{"dataset": "synthesized solo parts of chorales (CocoChorales)", "train_examples": 39062, "n_mels": 40, "input": "log_mel", "num_classes": 13, "fused_qkv": true, "inner_norm": false, "moe_every": 2, "expert_mlp_ratio": 0.5, "label_smoothing": 0.2, "shampoo_beta": 0.99, "one_sided": false, "grad_clip": 5.0, "steps": 10400, "warmup_steps": 310}
Rows from block 2 of a small sound classifier, named by matrix and row number. Rows with one number belong to one neuron. Each number is 500 + 50 x the weight over its row's rms, rounded and kept within 0 to 999. All counts start at 0. Numbers have three digits each.
Before each neuron's rows are labels from the 100 clips, of 14976, where the neuron reaches its highest value: "top examples" is what is common among them; "loudest band" is the band of the loudest frequency at the time of the peak. Only what is clearly more common there than usual is listed. The data: synthesized solo parts of chorales (CocoChorales). In brackets: how many of the 100.
# fc1: first MLP up (model.blocks.2.ff1.fc1.weight, 1536x256), inputs 128-255
# fc2: first MLP down (model.blocks.2.ff1.fc2.weight, 256x1536, transposed), outputs 128-255

top examples: tuba (97); note D4 (39); note C4 (32); note B3 (30)
loudest band: 250 to 500 Hz (75)
fc1.674:387425461448522529528531463498436424459561587517489454523531563509509422501485470551504544623499505482491490461513499562470490570514471509502401491430449498526589553454542449514466578556487550546478531496463447538513416439449480506528498426488483464426481541489521480593633471552499485503586506508541572553538517448560523479483575409415584462501456399543447506480448503489481443519425
fc2.674:526505426496469590536495472505485433464503567415451428506479377481515404457531539497538562431413515521495403563428486501553510457536559556520499443540626516405504434558469504498520532538573448503438508477545512484531466422480450546448527457489570516420462534577514622510469469468482471419513537523492388481510550484509458432454435521599516519512510460548477425584565522509444510509493

top examples: clarinet (95); note E4 (35); note F4 (34); note D4 (31)
loudest band: 250 to 500 Hz (85)
fc1.685:520487447417458466506521452499441528499471500505478516493568524486498562490515474501487463558512580549559480609617617464541500541536501554542522484475434490581572510411485467384474430505564458465453415485459553502457515446481562427395458574508513621537557514519620483509533635532505554576509538434628463504508430448493464532583521606471465477529501437412520460493478502485554475474469
fc2.685:562528495460498529481519470561464496445614483478511419456488476519552568568474536459518559631432483505562457596569487499470536461515522455534542490510493460487528485547554493426484470476463481449569525514503516554587459535534528513482391473476568423455451464558526510516436525495518531528577423532506448609556575492387527520488473353487421482498492563507520484568494582548504512450479

top examples: violin (100); note F#5 (37); note G#5 (36); note G5 (34)
loudest band: 500 to 1000 Hz (54)
fc1.527:537529569436552575550460472614437551632493584523455543480467436605512442512435456510478484522555377572445527513518506515564515488444467375458451544512465512447501455511491591530491427542499560467486405394562488446548569478470455544473504510434470435438468520471444544493452541492485475473565441540539486564476538472468538557439521547541384525594475514492564521489469503462436493385527
fc2.527:518526512530636475494480579465412535408464549500613496484440508593530452594462474543576512429488467578520485574467450472428486447516461491567520494539496460440570511489498536582430503509420477478470584458507470546529487443524437506534538589470409539555406501486488472475512545479500410481502507471528499526528500419501494462520552444462429438501487525510464497458416481541522624533470

top examples: violin (99); note B4 (43); note A4 (42); note A#4 (27)
loudest band: 250 to 500 Hz (74)
fc1.95:418511464526437540599507543578472397511535492416457511559519515528514415478521501500473447472501456556426450430521463533542485454491388461510535421514641485516511539458427494514514495588467497418558473503495452508442525450504474468513479503560510401435410532455543564478568471480458446519523547504547518585442504430525499603398587520554480467449403464543506531432480563476440599512534
fc2.95:565524523453587499570460503507506511435438461432521522461511337508435503599471384527536570528469516506571538423485419484549563475586517422617497462549522506412523434581474514556500497469474515542472538458564553447579493440476554493523541526428482529496470442615461549572469501627424444499510491499544498596532550473470470390562551444606505549465492515508475572515408483486519592579488

top examples: tuba (92); note D4 (51); note C4 (43); note D#4 (36)
loudest band: 250 to 500 Hz (89)
fc1.393:435451455553527598494521449429445435498460596503528439537514572526502517523530543504507547568458544518425548532486452516556469541509570515505441526499555460488617562521535381497597587545494519506482576566553456524490397507466469490524488428571599442401497404528540502402589552478499551492610498455507407505515461496501546494494501393460558540520432493551447456468516643425544521548496
fc2.393:559522418590443548518462474493460447495459558355376533450587482487511422438545363430463559449501527457444449531404505496527503487526515563495510422538583474445541506557541527489536530564523443470433544568553506478577432427424440505481562428464471508418464581554546517460487424574512496455541516478468420555498488449495496401441525511595496531502469565515492456491520481491429512505532

top examples: viola (100); note D4 (66); note C#4 (34); note E4 (32)
loudest band: 250 to 500 Hz (94)
fc1.573:522558445611506471549547513496511475484459472501547381411514582424475570494510519505485597445557442480409570465453431520388495448484490580505371474537484543509498521486533506457500421480514465550424588518429461477487566506520528459446518544500586407485544519550519527523460458497546504531565515505540482433444513462457528528528449494571523504496443541532412465418530545416486491501423
fc2.573:515534563529460423490530430615543452512485423599594473498537519536511585437437520514499526461498540575463457478555459509456543505578453552470446475501488502548474486475519479555464544552470448601480582437526577611520482587458561469508485544515489540453462498563468503505514507577508436552534483528451528528536530448616582559527463482476514484484429501407544520479457527654514531540608

top examples: flute (98)
loudest band: 500 to 1000 Hz (56)
fc1.181:502539552429465404472482482534511537427436491498545458559539501524402475570473493368527511484532544490589546587621534463406528558499512519552578562495482474449486442501471521479562532506592486537601435631549451509448508483503470521573469532530609599458582550437515546528516607522463513450548473498438514535524458509420429540574550539486632574629479439442551481495440496448536502556477
fc2.181:492532629473487538473596411478494496507605492512513433477485482506543589589516505464482515526481512468524508502572476472486440508509503497524563527583601496498470406542529546435560505532545472464515417556559570574530465451529522478461450485524555452522508491513573554541515548476417474537571467515493447572487511476542545530517464509460485493572502488575474599578527569538521582516502

top examples: double bass (100); note C#4 (44); note B3 (40)
loudest band: 250 to 500 Hz (81)
fc1.467:434471461483440475415549475591484484435506543566509498549532543441427563451467516522426441520528445460602443474539394489447506462485495469518480419500396557508460487462508529462467492453434517493427558570458477537550502513461563482493467485531482570448494525494565446471558488535450505427418525531497496412551467493508539513519635519600553530551390503494509466482537494524569497547535
fc2.467:517497467515487533511443535568504433467511497506486450537480448413629452518493454504543436532509552462567463505575542537540545514490494480457469439489432465410558498561514540569481509494551459519469415521404421507475532583478500536450493523507552443393517462493525359525444446468475585433454499537517465534508549642555462481475452455528559602495516450482526429492573454572454423510536

top examples: trumpet (100); note C#5 (26)
loudest band: 1000 to 2000 Hz (40)
fc1.195:437498532568436470628554485426462482505465570434606491506496539460511437573494446577503468440513477498560504451474525606489550465459577545487455472421549542473464573400401507528533481568555514509457378485543513400417480487472497486433520474501495452524536428505505470560472533485590450333470538503608517442489483527566479503547556462540543528536516453534465472583524444494433454476444
fc2.195:472546522473434511552466412518582551446460487437562481579465460450437474486559514538524531515440557566504429479467474604491566551569563537417490467481518528468449473433475489507582484431479448465510492467471583450547506488451530492498550451422559519499478514611403472514507562503507496640422498539473461509458583512493523522552526475496545566534516593527462497546460465495509485443455

top examples: clarinet (100); note F#4 (54); note G#4 (44); note F4 (40)
loudest band: 250 to 500 Hz (98)
fc1.714:533491422499555522510493490522554467457544404532557506444480442327571567481439498475507506611526513368560577533486587421447480487474412540496505500439398517571552501453515428420397485535470510448471586497444470539475532486460475463443361589542438522527595457543508538512454458531523545512477517491528472449495580388505502432543446575529508520467512489456552415420574510533446439521487
fc2.714:565495428483613500567563499588536375462511448584551489476519443495520513554442525473522546576468547544460437503525532555502521462591508464492425444515542472481510441581525453513448515457429410480550600420539498558516496591495445532456425516470523534386492539549518470538445552513520495504493476492500467508555517522556466552450515466494497512426427542506512484514423545669473541468525

top examples: tuba (99); note C4 (42); note D4 (40); note B3 (36)
loudest band: 250 to 500 Hz (74)
fc1.680:425508417540503478558564567520542514450457591455501495558495570511435466484576504489533598593446551518372529514546433570452463604524537450485392501418571524534507579496507432471619513497457537534518546499537548501565438503458519437504526382557543471419456493465423476491588462500484506498584549530490479556564457533510570558480533457467516451494532477524432428447500602430562463546500
fc2.680:493475390446460580567474496553489457457501586407463469435564478467489391416463446424492632464519468498462460523422505531494455498550535582502474534490588430483525476530498507457589478598533403508434484574522578456569454402415459492462553461422502525468487513579518510543481478543487499457502500438502443507508493458492551395477566460534465572491471486537516497492521462506445502604475

top examples: saxophone (100); note F#4 (35); note G#4 (25)
loudest band: 250 to 500 Hz (89)
fc1.342:438467535667482454526605465576420551532430439549461418506478493443463525523444549531548507562479480444449411500430447522555474445505402522471540533577420522399581552634502441519486530435409497503522555496435550602532553608423582497557546575542555542458560402481460468530493416578510525453546554554488492399425449474453549455454458501481485489498442542573486513550514551574531568511498
fc2.342:453498511558460493482517474482501519560546478492544534613498536490540496515550498501430523445504499413611559452439413470431502471503520504441499523493614480514448592516536522442397573544506490547527576435533583466534456533459556502455562474479530495428501582497554433384468453490538452505527504517435532573600520480625531500467515550409516430417472539495532508502502554573484437462568

top examples: violin (99); note F#5 (36); note A5 (35); note G5 (33)
loudest band: 500 to 1000 Hz (55)
fc1.18:549536552535547577562446424510496488565558523487418527510514483559570439564428483523534466536515458529511478446536455527526479483485425458499555528465437502450453439491546518543453485530439486505455459430514432415530477511611433500473562503524426383506490544432509536498470501429508479525587444509611469672489507477419490499449451564578488552561504558421531533500516499487446508502494
fc2.18:534536517474629538492532619490531567417481565518521557461423497584573416577498494482585533503498469587536476538436455536486536479465470526580495528503455439422563519478505573599405464582419469438500531503532508569512475445484408520506503563497400532547365526479497525436490577468535371422520502512487579459524434448515480517493517463449438429491427449487506510461467502567459639493483

top examples: violin (100); note E5 (33); note B4 (32); note C5 (30)
loudest band: 500 to 1000 Hz (61)
fc1.473:516496448571476540449512507526484501519487489582536509514420592507569508459556463457484541495464490517487524576553568558510516507549520405535456464478444505499470601517510514525506559465443538500476581459473431562462448530517501527625520437539481484487510474434463553577482537394390632428454514482523536433503590511407461538584581523515526527453463546500475541545525518600482614452478
fc2.473:432580570483582441436438547445485477514487538533564476603491568439492499499479483534521517397528565507455442427426394522498510465508538508513558534487440450426529489600518502421485520491473470461469393502482475539470501583474532449449522552413448424504489531447522442402513453379522446484464472522457513387533484524475493483556485522472537481614486543435455547445475502536501487419598

top examples: clarinet (98); note A4 (52); note G#4 (39); note A#4 (35)
loudest band: 250 to 500 Hz (94)
fc1.534:549485487373461576462417526485537472483599385550520492468453493424532604483496505547603390580525563450638473563497669501545512522471445508494497551488486519553505565418544487458442478508529514405426488472456520545577441484482513455418439541570434523512531476508591434417511499492449550530407540459575450476526479509515497417565433599448430528427446421436555485472532496552506479519442
fc2.534:513521399430598533491542502532508385469551452510525464449446419452589503581519520489440500562475491552444466498609518528499589435524509464536544436509518505444577491585595465502428546526442413459559520466495532529557532562484457513529417517434518489424493542546487442488439491487510486398530478501511395559571538531562432530481496464490499519477469488443542417562434445597503525453500

top examples: bassoon (99); note C#4 (59); note D#4 (46); note D4 (45)
loudest band: 250 to 500 Hz (87)
fc1.487:506514525432430602508596523578621507552605487501479642514466508513534462514454486555566430464504574516520496505496472521543475444521390577418449551524470549630357476495406514486518464487439526429506422506468517472573526549600459465392513482572528465543484600457459547472550443439514427496529454537559491570464488415499506507440428489512524447430444464436468522484477536559491594512521
fc2.487:533531481434535508491472529485481409422515449501520585413430394523540447604539460566555479455548436502533535491506555496497503492455462419497497503603480453423478423566575485511459555514584580471568513486511487490582513450515512552547532513466586532575490425544560451483504507572500402463535513493556530511612570487473459561554478449589429519459391499559507549475397446592536539458574

top examples: flute (100); note C#5 (39); note D5 (36); note C5 (36)
loudest band: 1000 to 2000 Hz (37)
fc1.381:469490546484475465440493350494502465493472561427478484589573538431522478413573461416503446589517597531511474573601502512520509560549514505609495492458474508552544502486420520385448499534574474510529420499436500498447487422458551496504398485489542548452473540517586483500479587525552454597541513550441484490535441516444510554462552446511430548579528506523489476494477572466477455545497
fc2.381:470569471499443548428556437474500448509509512397439376565445433511491444600497474397478481538451620463530436523546490535483429504363505493529532512556495394504496465620496530409520482516527449489517462531457557586539394446492576483505467448468554498441514536541614653441485463520415463467622490471488451519537546500461545473512429437487502528504445488510504498485538594449441552554531

top examples: viola (100); note F#4 (34); note G4 (31); note F4 (30)
loudest band: 250 to 500 Hz (82)
fc1.229:590539459589518475563540451437456495533459511543466358487497549497455545438558495467493563495558436426501531494531494468436494526451489488500500466548513454424494387468478525461535430468466523526542637544544463648477556502581485505506549553504596451587549542499513553519450518511512492525454436458451485378530468476591449433530444543513517569552416475459465470513535451482460530529509
fc2.229:537492605513483456471571474614573476538490462554635513520502496505475546473438434524446508477540488532445444480584404517392442498510402478486518388499558543509463492491485477518439529548503419545565504498557497601475496514475580594495475582579470556476496479533489460530524550507519463552465380471413523501480560383618579614476504510516494473498482487411497564506498502562476561514595

top examples: double bass (100); note B3 (43); note G#3 (35)
loudest band: 250 to 500 Hz (72)
fc1.579:466510435439470449430419577514492454489479511485506578542534516359518539530477522539510448552502487439567431523637470525491537475471519539463487394460386440529495509446549509415431544493474511485491479471423473555540510580484505517511438490555451508452510581518531487474559538579450543553442514536523497435506410498487491478493600494549536572430404420483553464443482519527478501528508
fc2.579:514509523495489539510493499558518410408553592455443422558437461466605407505472546502490428534511595461645415483595499543523569430457472473492491420583436460427592546527477535531481432454510425527489505513402477533532472515498605481496464526477565463362518477467583525506473445482461580382483528561497377523547563587593520447466437507534561574519468458463554439490524492579518533541466

top examples: clarinet (100); note G#4 (38); note F#4 (32); note F4 (27)
loudest band: 250 to 500 Hz (77)
fc1.493:504429461429549607617441504439488518399480397541492421480441572442478474547508503488531565611468578486416516458461537557427517512557504480549473490409511547529615568469504376500457510518439486511458521528490532565503460423459519491425459454554448608492513421542457446544463510501504494538495463429609541483539477539573371392564492453502444424488498442487501556402531509426475472524466
fc2.493:504484375500526514570526466423593412473516466493549367547500444582464495506555466472436541611406568466505439579453548522443513465580577461562396453511568559481465483488440453548568563545472481462455505533504573482540476496436403478465470504362526463479422520631482481523440564470524557525432543425532453545437509499437467515479443470513496516506519505458487429563473534494435506424511

top examples: bassoon (100); note A3 (26)
loudest band: 250 to 500 Hz (71)
fc1.238:483482490481473488535553524542493520497555410497522625448553519527515373565549540513510509494485535420490578510524565411548569456496442521493608455434466489534440543449483600489543503537446516404476503530523597477524527493493548474484440464497510467560548565414496460416491441529522423492465531457504466393506419570549499455493425497536556485437459495447500441511392501478524465547510
fc2.238:508511474444532577534475527433606455494558504447520501460425414501524484595541449552414453446598336503540469467521578544440496468477564476505415501584493526521524436566586475550490541497566572467543538524561512512548472578556537510592509440462568524510452538508579501479547514510511436478564537537543503509522599556452477528541444447471425510523393465507446472421509502501513600490605

top examples: bassoon (100); note A#3 (52); note B3 (37); note C#4 (36)
loudest band: 250 to 500 Hz (88)
fc1.105:579527438526562474540575470543479529452618345511543473473508565489411510497496521523464482495501542522505569583500541466482580432476464476439549528482519481550466543497441556540467594454505491464536519579459588450552469472443510448459448537485565375551469558485491513496480412463533482471472477460562496441497442523489453497487458463493528493451416534445514489543475469505554535505483
fc2.105:549574449491546562558521505435571442562521480512530535486424446472605419571446412581491515500600442540479498561473510514475522434531490440479469499526487458502516442622569419480460516461538516464567612474522493532541459577548518605578454519461516523469531499552505463459452495534455434500560512415547479517488528506484484584472446476408455529481399517523546513476445489591511556451575

top examples: clarinet (100); note F#4 (44); note F4 (35); note G#4 (32)
loudest band: 250 to 500 Hz (77)
fc1.608:472496504435488556575462563504522514398503503489432432457564515473483549471556553498559497592511618470481496465518545527467439541512497489631523525428448519589581562448481361422462517492475490503477491476495546524492440409526498444430483516499520605493535420512561418489462538520540549528477500470594532466516570474506455461518442530525409540561540412488511508425536464507432404479487
fc2.608:527455380541572540467550495516550463525543434518533436503489439464519503515493466376438491615445485526485463531472562552456549452548505477573489459539556568444499448571529428549515523546490454426612474571541508563579475484443442502505379503429536466494431505527494442521451573440529535497462465473509448444514495541448534560414531416519466489476520507376437447478484494529439538461503

top examples: violin (100); note B4 (40); note A4 (39); note A#4 (39)
loudest band: 250 to 500 Hz (72)
fc1.13:542473516480499591399496539572518419517553533453483525463533441498553455449501520478438430508521450535539467473534434554545417384438425430457532467517494485550554488502446470608512448490495473538469447439500443504496545542505453470431471480509465533510418554437487468458482503459478473548561557484568555620485443471517453475457475574653468533511555427488648518501511522548390601462534
fc2.13:588589462363571469474487492607493568404494483506557460536521481571455511567461471491549560552507433525456539434562471435536558446545466385607467517511461452400556470488546463546421387487489479438524484495546488461591545413456513538495551505514487511546540436543406507480513572547471400519467457544546521570532580414479441477537494454511512591524516461505515565468428431514520466534564

top examples: tuba (96); note D4 (50); note B3 (38); note C4 (38)
loudest band: 250 to 500 Hz (86)
fc1.176:406474421565495530554519525570471471512512559429486497581463595519434451510499499495431617536484507455402503577507468575479428541539506489591474505488582480492455525487551406502552549510547531483468523557534446558534451389547499432541451364469539452437463489459509402561542468498515520452582570484502510543453425494544522526512501438458535475570520458533423425500486610437539490524475
fc2.176:524477455469411554524536450517552376489537581432437499483596447464501380511481391452528579501511451519408404544411479551521485457470524507581498498552517478420510552516481510463532567539508436548459517535530467493521488416398509460507554464480521502465423518527577608493505499478504471518536489397527440494545470434506589419413530484535521589453456512473467540525522455411456437588545

top examples: saxophone (100); note F#4 (30); note G#4 (29); note G4 (25)
loudest band: 250 to 500 Hz (92)
fc1.414:474510522580487555498574482522408515577509482515553439402543495449425473537460557468470516517421502487382440503465428496413559398496472544470497534597435549417521564576495439436512501449465465442517492469487559560534502556342597467551575537504603516435586444535521397471496413536540450522613500506460438429440466559428528446499488432523525543495488503467515526466445590458489525493529
fc2.414:533546463570446456488517517532457454515546419489538481536544506513507526526523471525531481511487624502572535480591458484324469474473415569473528497566535453506466493493585531540439608497542443559513572478578503535529498500450474536471515513521433496445491597582494465428467458533502508537503544510478482680576496452566598476464540512428520439448454502537572525533461578645549502499598

top examples: bassoon (100); note G#3 (25)
loudest band: 250 to 500 Hz (75)
fc1.756:531446486470474468625495484502501478520571352508559578543389529416549512483423460594564514481449583501481552527558556549544476529446420518497500508433459513481430464448499468528507472523506578503475464545481544454567476509518468594502494443498439385496503561487491456417496418508551433555480545477548464512473440557502545521554448461555525490467401504459595485463466477465512537413452
fc2.756:477514431445512585471465499407549444490563531444504523471388472490584463510511509544520468526606398558525518450495556462507576412497541414499413496511551480443486470600566499548472490472556546479533465507466543495529498552593463501560510468469514521587497579521537487390526405557554438480486567474526476488511551578512473574522477484431453521430438442523458469400472509518521518439510

top examples: clarinet (100); note E4 (51); note D4 (36)
loudest band: 250 to 500 Hz (86)
fc1.276:432500523480424520497498442462536544416554483513475463433492448438450533459506563519517440505467559348563481482496560446542519556459433512479521545483405491484597493471518431507500439507451504521457547426422454523463573544395533448418499551491470615500550451472469385481530518510542479488431564546556536410483483442509468384546385528500466481430479499433535465489475496572453505487475
fc2.276:563524440456530476520569437597588473473561412594542466471482472516513539530430459502453547621453572560511482485509446534492522485597505494464514417585622526469514511504488478478497559516435413447526522471571501567536566554513386552453427535459561521455443505528464427555469492449516518481495446537449476604523546563539533566480545451494466488519465546423504457531466533592510538435537

top examples: flute (98); note D5 (48); note C#5 (33); note C5 (28)
loudest band: 1000 to 2000 Hz (56)
fc1.546:452436515481462485523472539489399514424507583527503578541602630394502509369509447534546538522449476459414618569492423521492563565476569535452479516554477524518505448496461477522556474526455525419498494564522531475453511517523510495498505602562506519509507527494461473527499425528595534473488542545567446507455454527514491499465425441512568491489479490546552438558430563495508443498443
fc2.546:411430504459489513481453522489434503482489563530512540609531553496484454548517501444522507442573492562567479492458541502595508601457523458494451489501411495595539576442546510493500416538562560477489449474396412496483511433508507473491482521560485523477504491426492494378524505469510568497516630512457556408486417519575442554409427527456481545543416449477542558485565399399451444550524

top examples: bassoon (100); note A3 (42); note A#3 (35); note G#3 (25)
loudest band: 250 to 500 Hz (72)
fc1.375:559462414465513529526579473505445519512674374498535594461511534461487528494458537569479460463519593531547569520413552536525604467466432518427555542443492456558453534432452507552553517577475525437561444646553576463479437480525528477459430522519507453482533534442451508504472474470555502545519473453502479486501433522410518419519441501477472493404481435520548486538417479521477531498450
fc2.375:556529473407515588533458556413553435503519479391550534440427458480573437583475488601489485439605405541530460473581560492509521459440531460493471497561497470442502461609558497533499513483544507432555548510537507497575536563566524530567528494474532541507489514496560454406475504535466410471542546500571516487505499518478420574564440510425414502464373511551466537494471449569554559436576

top examples: tuba (98); note D4 (60); note C4 (47); note D#4 (38)
loudest band: 250 to 500 Hz (91)
fc1.328:492452430553513484534599557455489493505518577484518456531436587495479460518569479505551627587511529468376543504505462600478488587534533440542434479466547512517540554458513458461582578518496542513499533543526508484571433461410456448573464407535483419390482457494437499518614506495540482495493529537447535558546484559521475439509518419463541513561445550500443493521433622490553489552432
fc2.328:566492375450443606528513467542494450445488576446456506455549442484506413447510421419441584456538459512440419546425473522511469453522530568534499507540598459446536460518512520455592442549534421532486532538579516529619448405440509546436569453469510532511463524591553512521511517501443500480522497459487388479533503415504535442484514495525483586455451489590505466503580461494446479563520

top examples: saxophone (100); note A4 (25)
loudest band: 250 to 500 Hz (82)
fc1.686:486430583580442523479557472453421557522478508524390521423494479439522518587468442520472440475499524402350525498493511455519466513504484526543467552581495516478488482567566537446555528466452492482480506484514499525453582555459532489490518502580461500441456423513510436456536451587597481508571514584488433458447470553425572414496460498466483504491463472543574496469493598493508537437448
fc2.686:540494436582427522459538458542430439537524412488519460502485539437483487473467459521464517488545499416580529493614454450454429516493471568470541508555504464553451542497490564609494570465515464562506557489495588486544589574481534509461562547566503524467468570534498422477455512459490477535586615503431547580592483520534612521502594549439535445450402542484496521524454482538547532443547

top examples: saxophone (100); note G#4 (26)
loudest band: 250 to 500 Hz (81)
fc1.523:453480583631464493493575486524398505587551409491446539422456482489465509550452514545477489508491461457425452498503505493506482544472409496504482558519462514477412513632499466507526517447496477438480531451576506509467514567455519541522546497594516575457522491519558433416486507606545511442609569511450391498530434526477616451472505475468499471463426489528495484471455521542538489420468
fc2.523:470460397548485524484519450529490417562462513408534541435531448506508513474481555520553526487537493385599570523556538418432449474517462560447556558581494464489474496461527526592495572410544507568519508509563581487521570492536435562588539516500478532492457491523494441482408517537544483546546536502495542585490491507502586487553592618421461397396439548595502501537451574515582484412520

top examples: bassoon (100); note A3 (32); note G#3 (27); note A#3 (27)
loudest band: 250 to 500 Hz (73)
fc1.715:569490438375464583535536518537512494550582359497461602456552564468473443460479485561472465552497602513553583570441557505542589464477472493441513508498476505553518550393463510531486473503480578402535449530440563437557505505508470494534489458545557415499515528476461487475478448492570445484493510444526453444504399488455523459515487520479512504436482498450559488549569482486572547446486
fc2.715:500538448391486589530432512412522407517546481414550517464435450500580394607487511541522474447557440508565494492513584463546522451443545437491451504523547452476476454610590515516501494476547505445558551491543493509581545571537502540590527447514539552529479513536552474397494492550479393443509564487569475545521516533483472556577470520412400522465411500549479570509450431557545589459574

top examples: saxophone (100); note D#4 (33); note F4 (30); note E4 (28)
loudest band: 250 to 500 Hz (92)
fc1.676:401477541637410511512601439540502474577445501443505438487525495446466504587540506466423573527536501456416458522419432524472402521568454499539491527466471520410513565620536487474485502510550478471519502391459415563448541516430550424489600515524540535396479396472493378484522479485546453480574572498434508522482448487467503418440458460439534548509404551596500506582446536540486519534529
fc2.676:539572471625450514520486450509561467491558569430439489516524485432461443482555445453472539468562537456522545477452471521414417473458536519505564509506504471396432496531557368555507532513515429522456524520538528479501501495480475493521579491512496469436478678657572462413400505506479505535535553514476508530515469478561521420448553581485526498427462485512438495451471550540478529431566

top examples: clarinet (67); note A4 (29); trumpet (29); note A#4 (29)
loudest band: 250 to 500 Hz (76)
fc1.586:486499538513520505536463572361454460401513540477392466483466572542425476497482511558547643627499545438429482540514518490468486564519501429570451513412616480536557528467497378484532603518520458487447435481496533518502454457471540449463491466537500523541500411575453476516590475435523501514478531479614574440459524448586442444586535446474538567558600417539457576465468580403509487518484
fc2.586:524511456452475558514523461543528492533476492428477421520517406456400457512512456395435568584399534484442400489409496541438510466553522598543449442494527544409473414566467493514574534515506420460475500511506455522501487427418479503419493485459513497464462524611452555512436579457471489540511507481504407483422502488402524498466467537592458464450483543520493424521510446453421549475462

top examples: flute (100); note D#5 (43)
loudest band: 1000 to 2000 Hz (49)
fc1.415:525463496391512425549476523531443526456505438494489478571527491524499489474494505519509474524536609417575506571604524479514495540464551585589529507424498534549505541408494496390488439485542500470519484561482536524466484474516523496428423554528493634515551554505564536533516598543488467558563517508525487515499497441568495517522466525503538525588506429477484468513514609457578417533473
fc2.415:554522501489534568449581490544484505474596458503476420488520438529531543588524541393486519659480505517573452619529546540505469524498545507528533440541534439453532453567532539425519499500516488452582451557472520507550389547535531477499443438492565514472476466515570541533443519524491527489570470498489399575522538470420507520489467381469413504544493546535536478561541557501531462515474

top examples: tuba (97); note B3 (45); note D4 (40); note A#3 (38)
loudest band: 250 to 500 Hz (86)
fc1.654:458485525406521569550448564406469520453505521440485506544517529546452467396578522451550649601443583499442485495556413447557560501480484496517429475462481578515501541393552330506605579594533465522514504433462473476433478442496508588490473409554595504557544464561520504527509447421539506528562590484524448506467474442553527385476581443458527576535442414575450534426484585453577429504469
fc2.654:554507418492505593465503462523506517498517503418393449534475428496462431516538494455458547441469568459414354452433466573498502472465495553541447512572499508423528487623536501466590522530518398499507483487474495542573390419435484476481564481480427536460435587513556512410491426442547543529464533536526489433421473415485501529415445552492479560439508503518559487534570508441451445488531

top examples: trumpet (100); note C#5 (29)
loudest band: 1000 to 2000 Hz (44)
fc1.56:472525474512402512513553431460492434481519496530529490458457531498499446586568476549543433507508562410554490557422542518470577445444491344515562461508454484478516542463444495529493515452511447496486526544477421510450556491508463501552487476462487383448475457482456464485548474473374578538538480581553550540527493473487400582511468436521480533575568439596534520503490437560516582472460
fc2.56:561462490508530427516459515496552398534503471527522489603594481479418591481468445482466409473519418519532497481501500585504514513488518497439481557451468485447524474471442481429398391427573524526520360603408500553439496563519493422446455468494495496468471451483493464516594528497491515476492574523454535492443480561446500512519440498477589452508504492510414438426480543545509414526526

top examples: bassoon (76); note A3 (25)
loudest band: 250 to 500 Hz (74)
fc1.718:447500510443466508523574540417462510442532563475497483570414571537564456543544439529533540594422523543491563597537427526465467557509481494499442507432528478601478572469504513546541568524506586463510542507585537423515504471488445506497535357486577483496497573490490433433561421479632463530560497521480573513577433505575478471440521514431519474477563551480515486465535554486545525517475
fc2.718:548534372473427621551473484515520453530498488382436527539546421431410411484491462402496513416531496503482464529525421568494502449515545531608481517456502493476471482575472502458453453500526481468451506506537507449533459469448402517558529422508542554453469497539606496537450538468510426463531567425503454494445560434561539481497401497489418509464437462477416439550521489383400547612540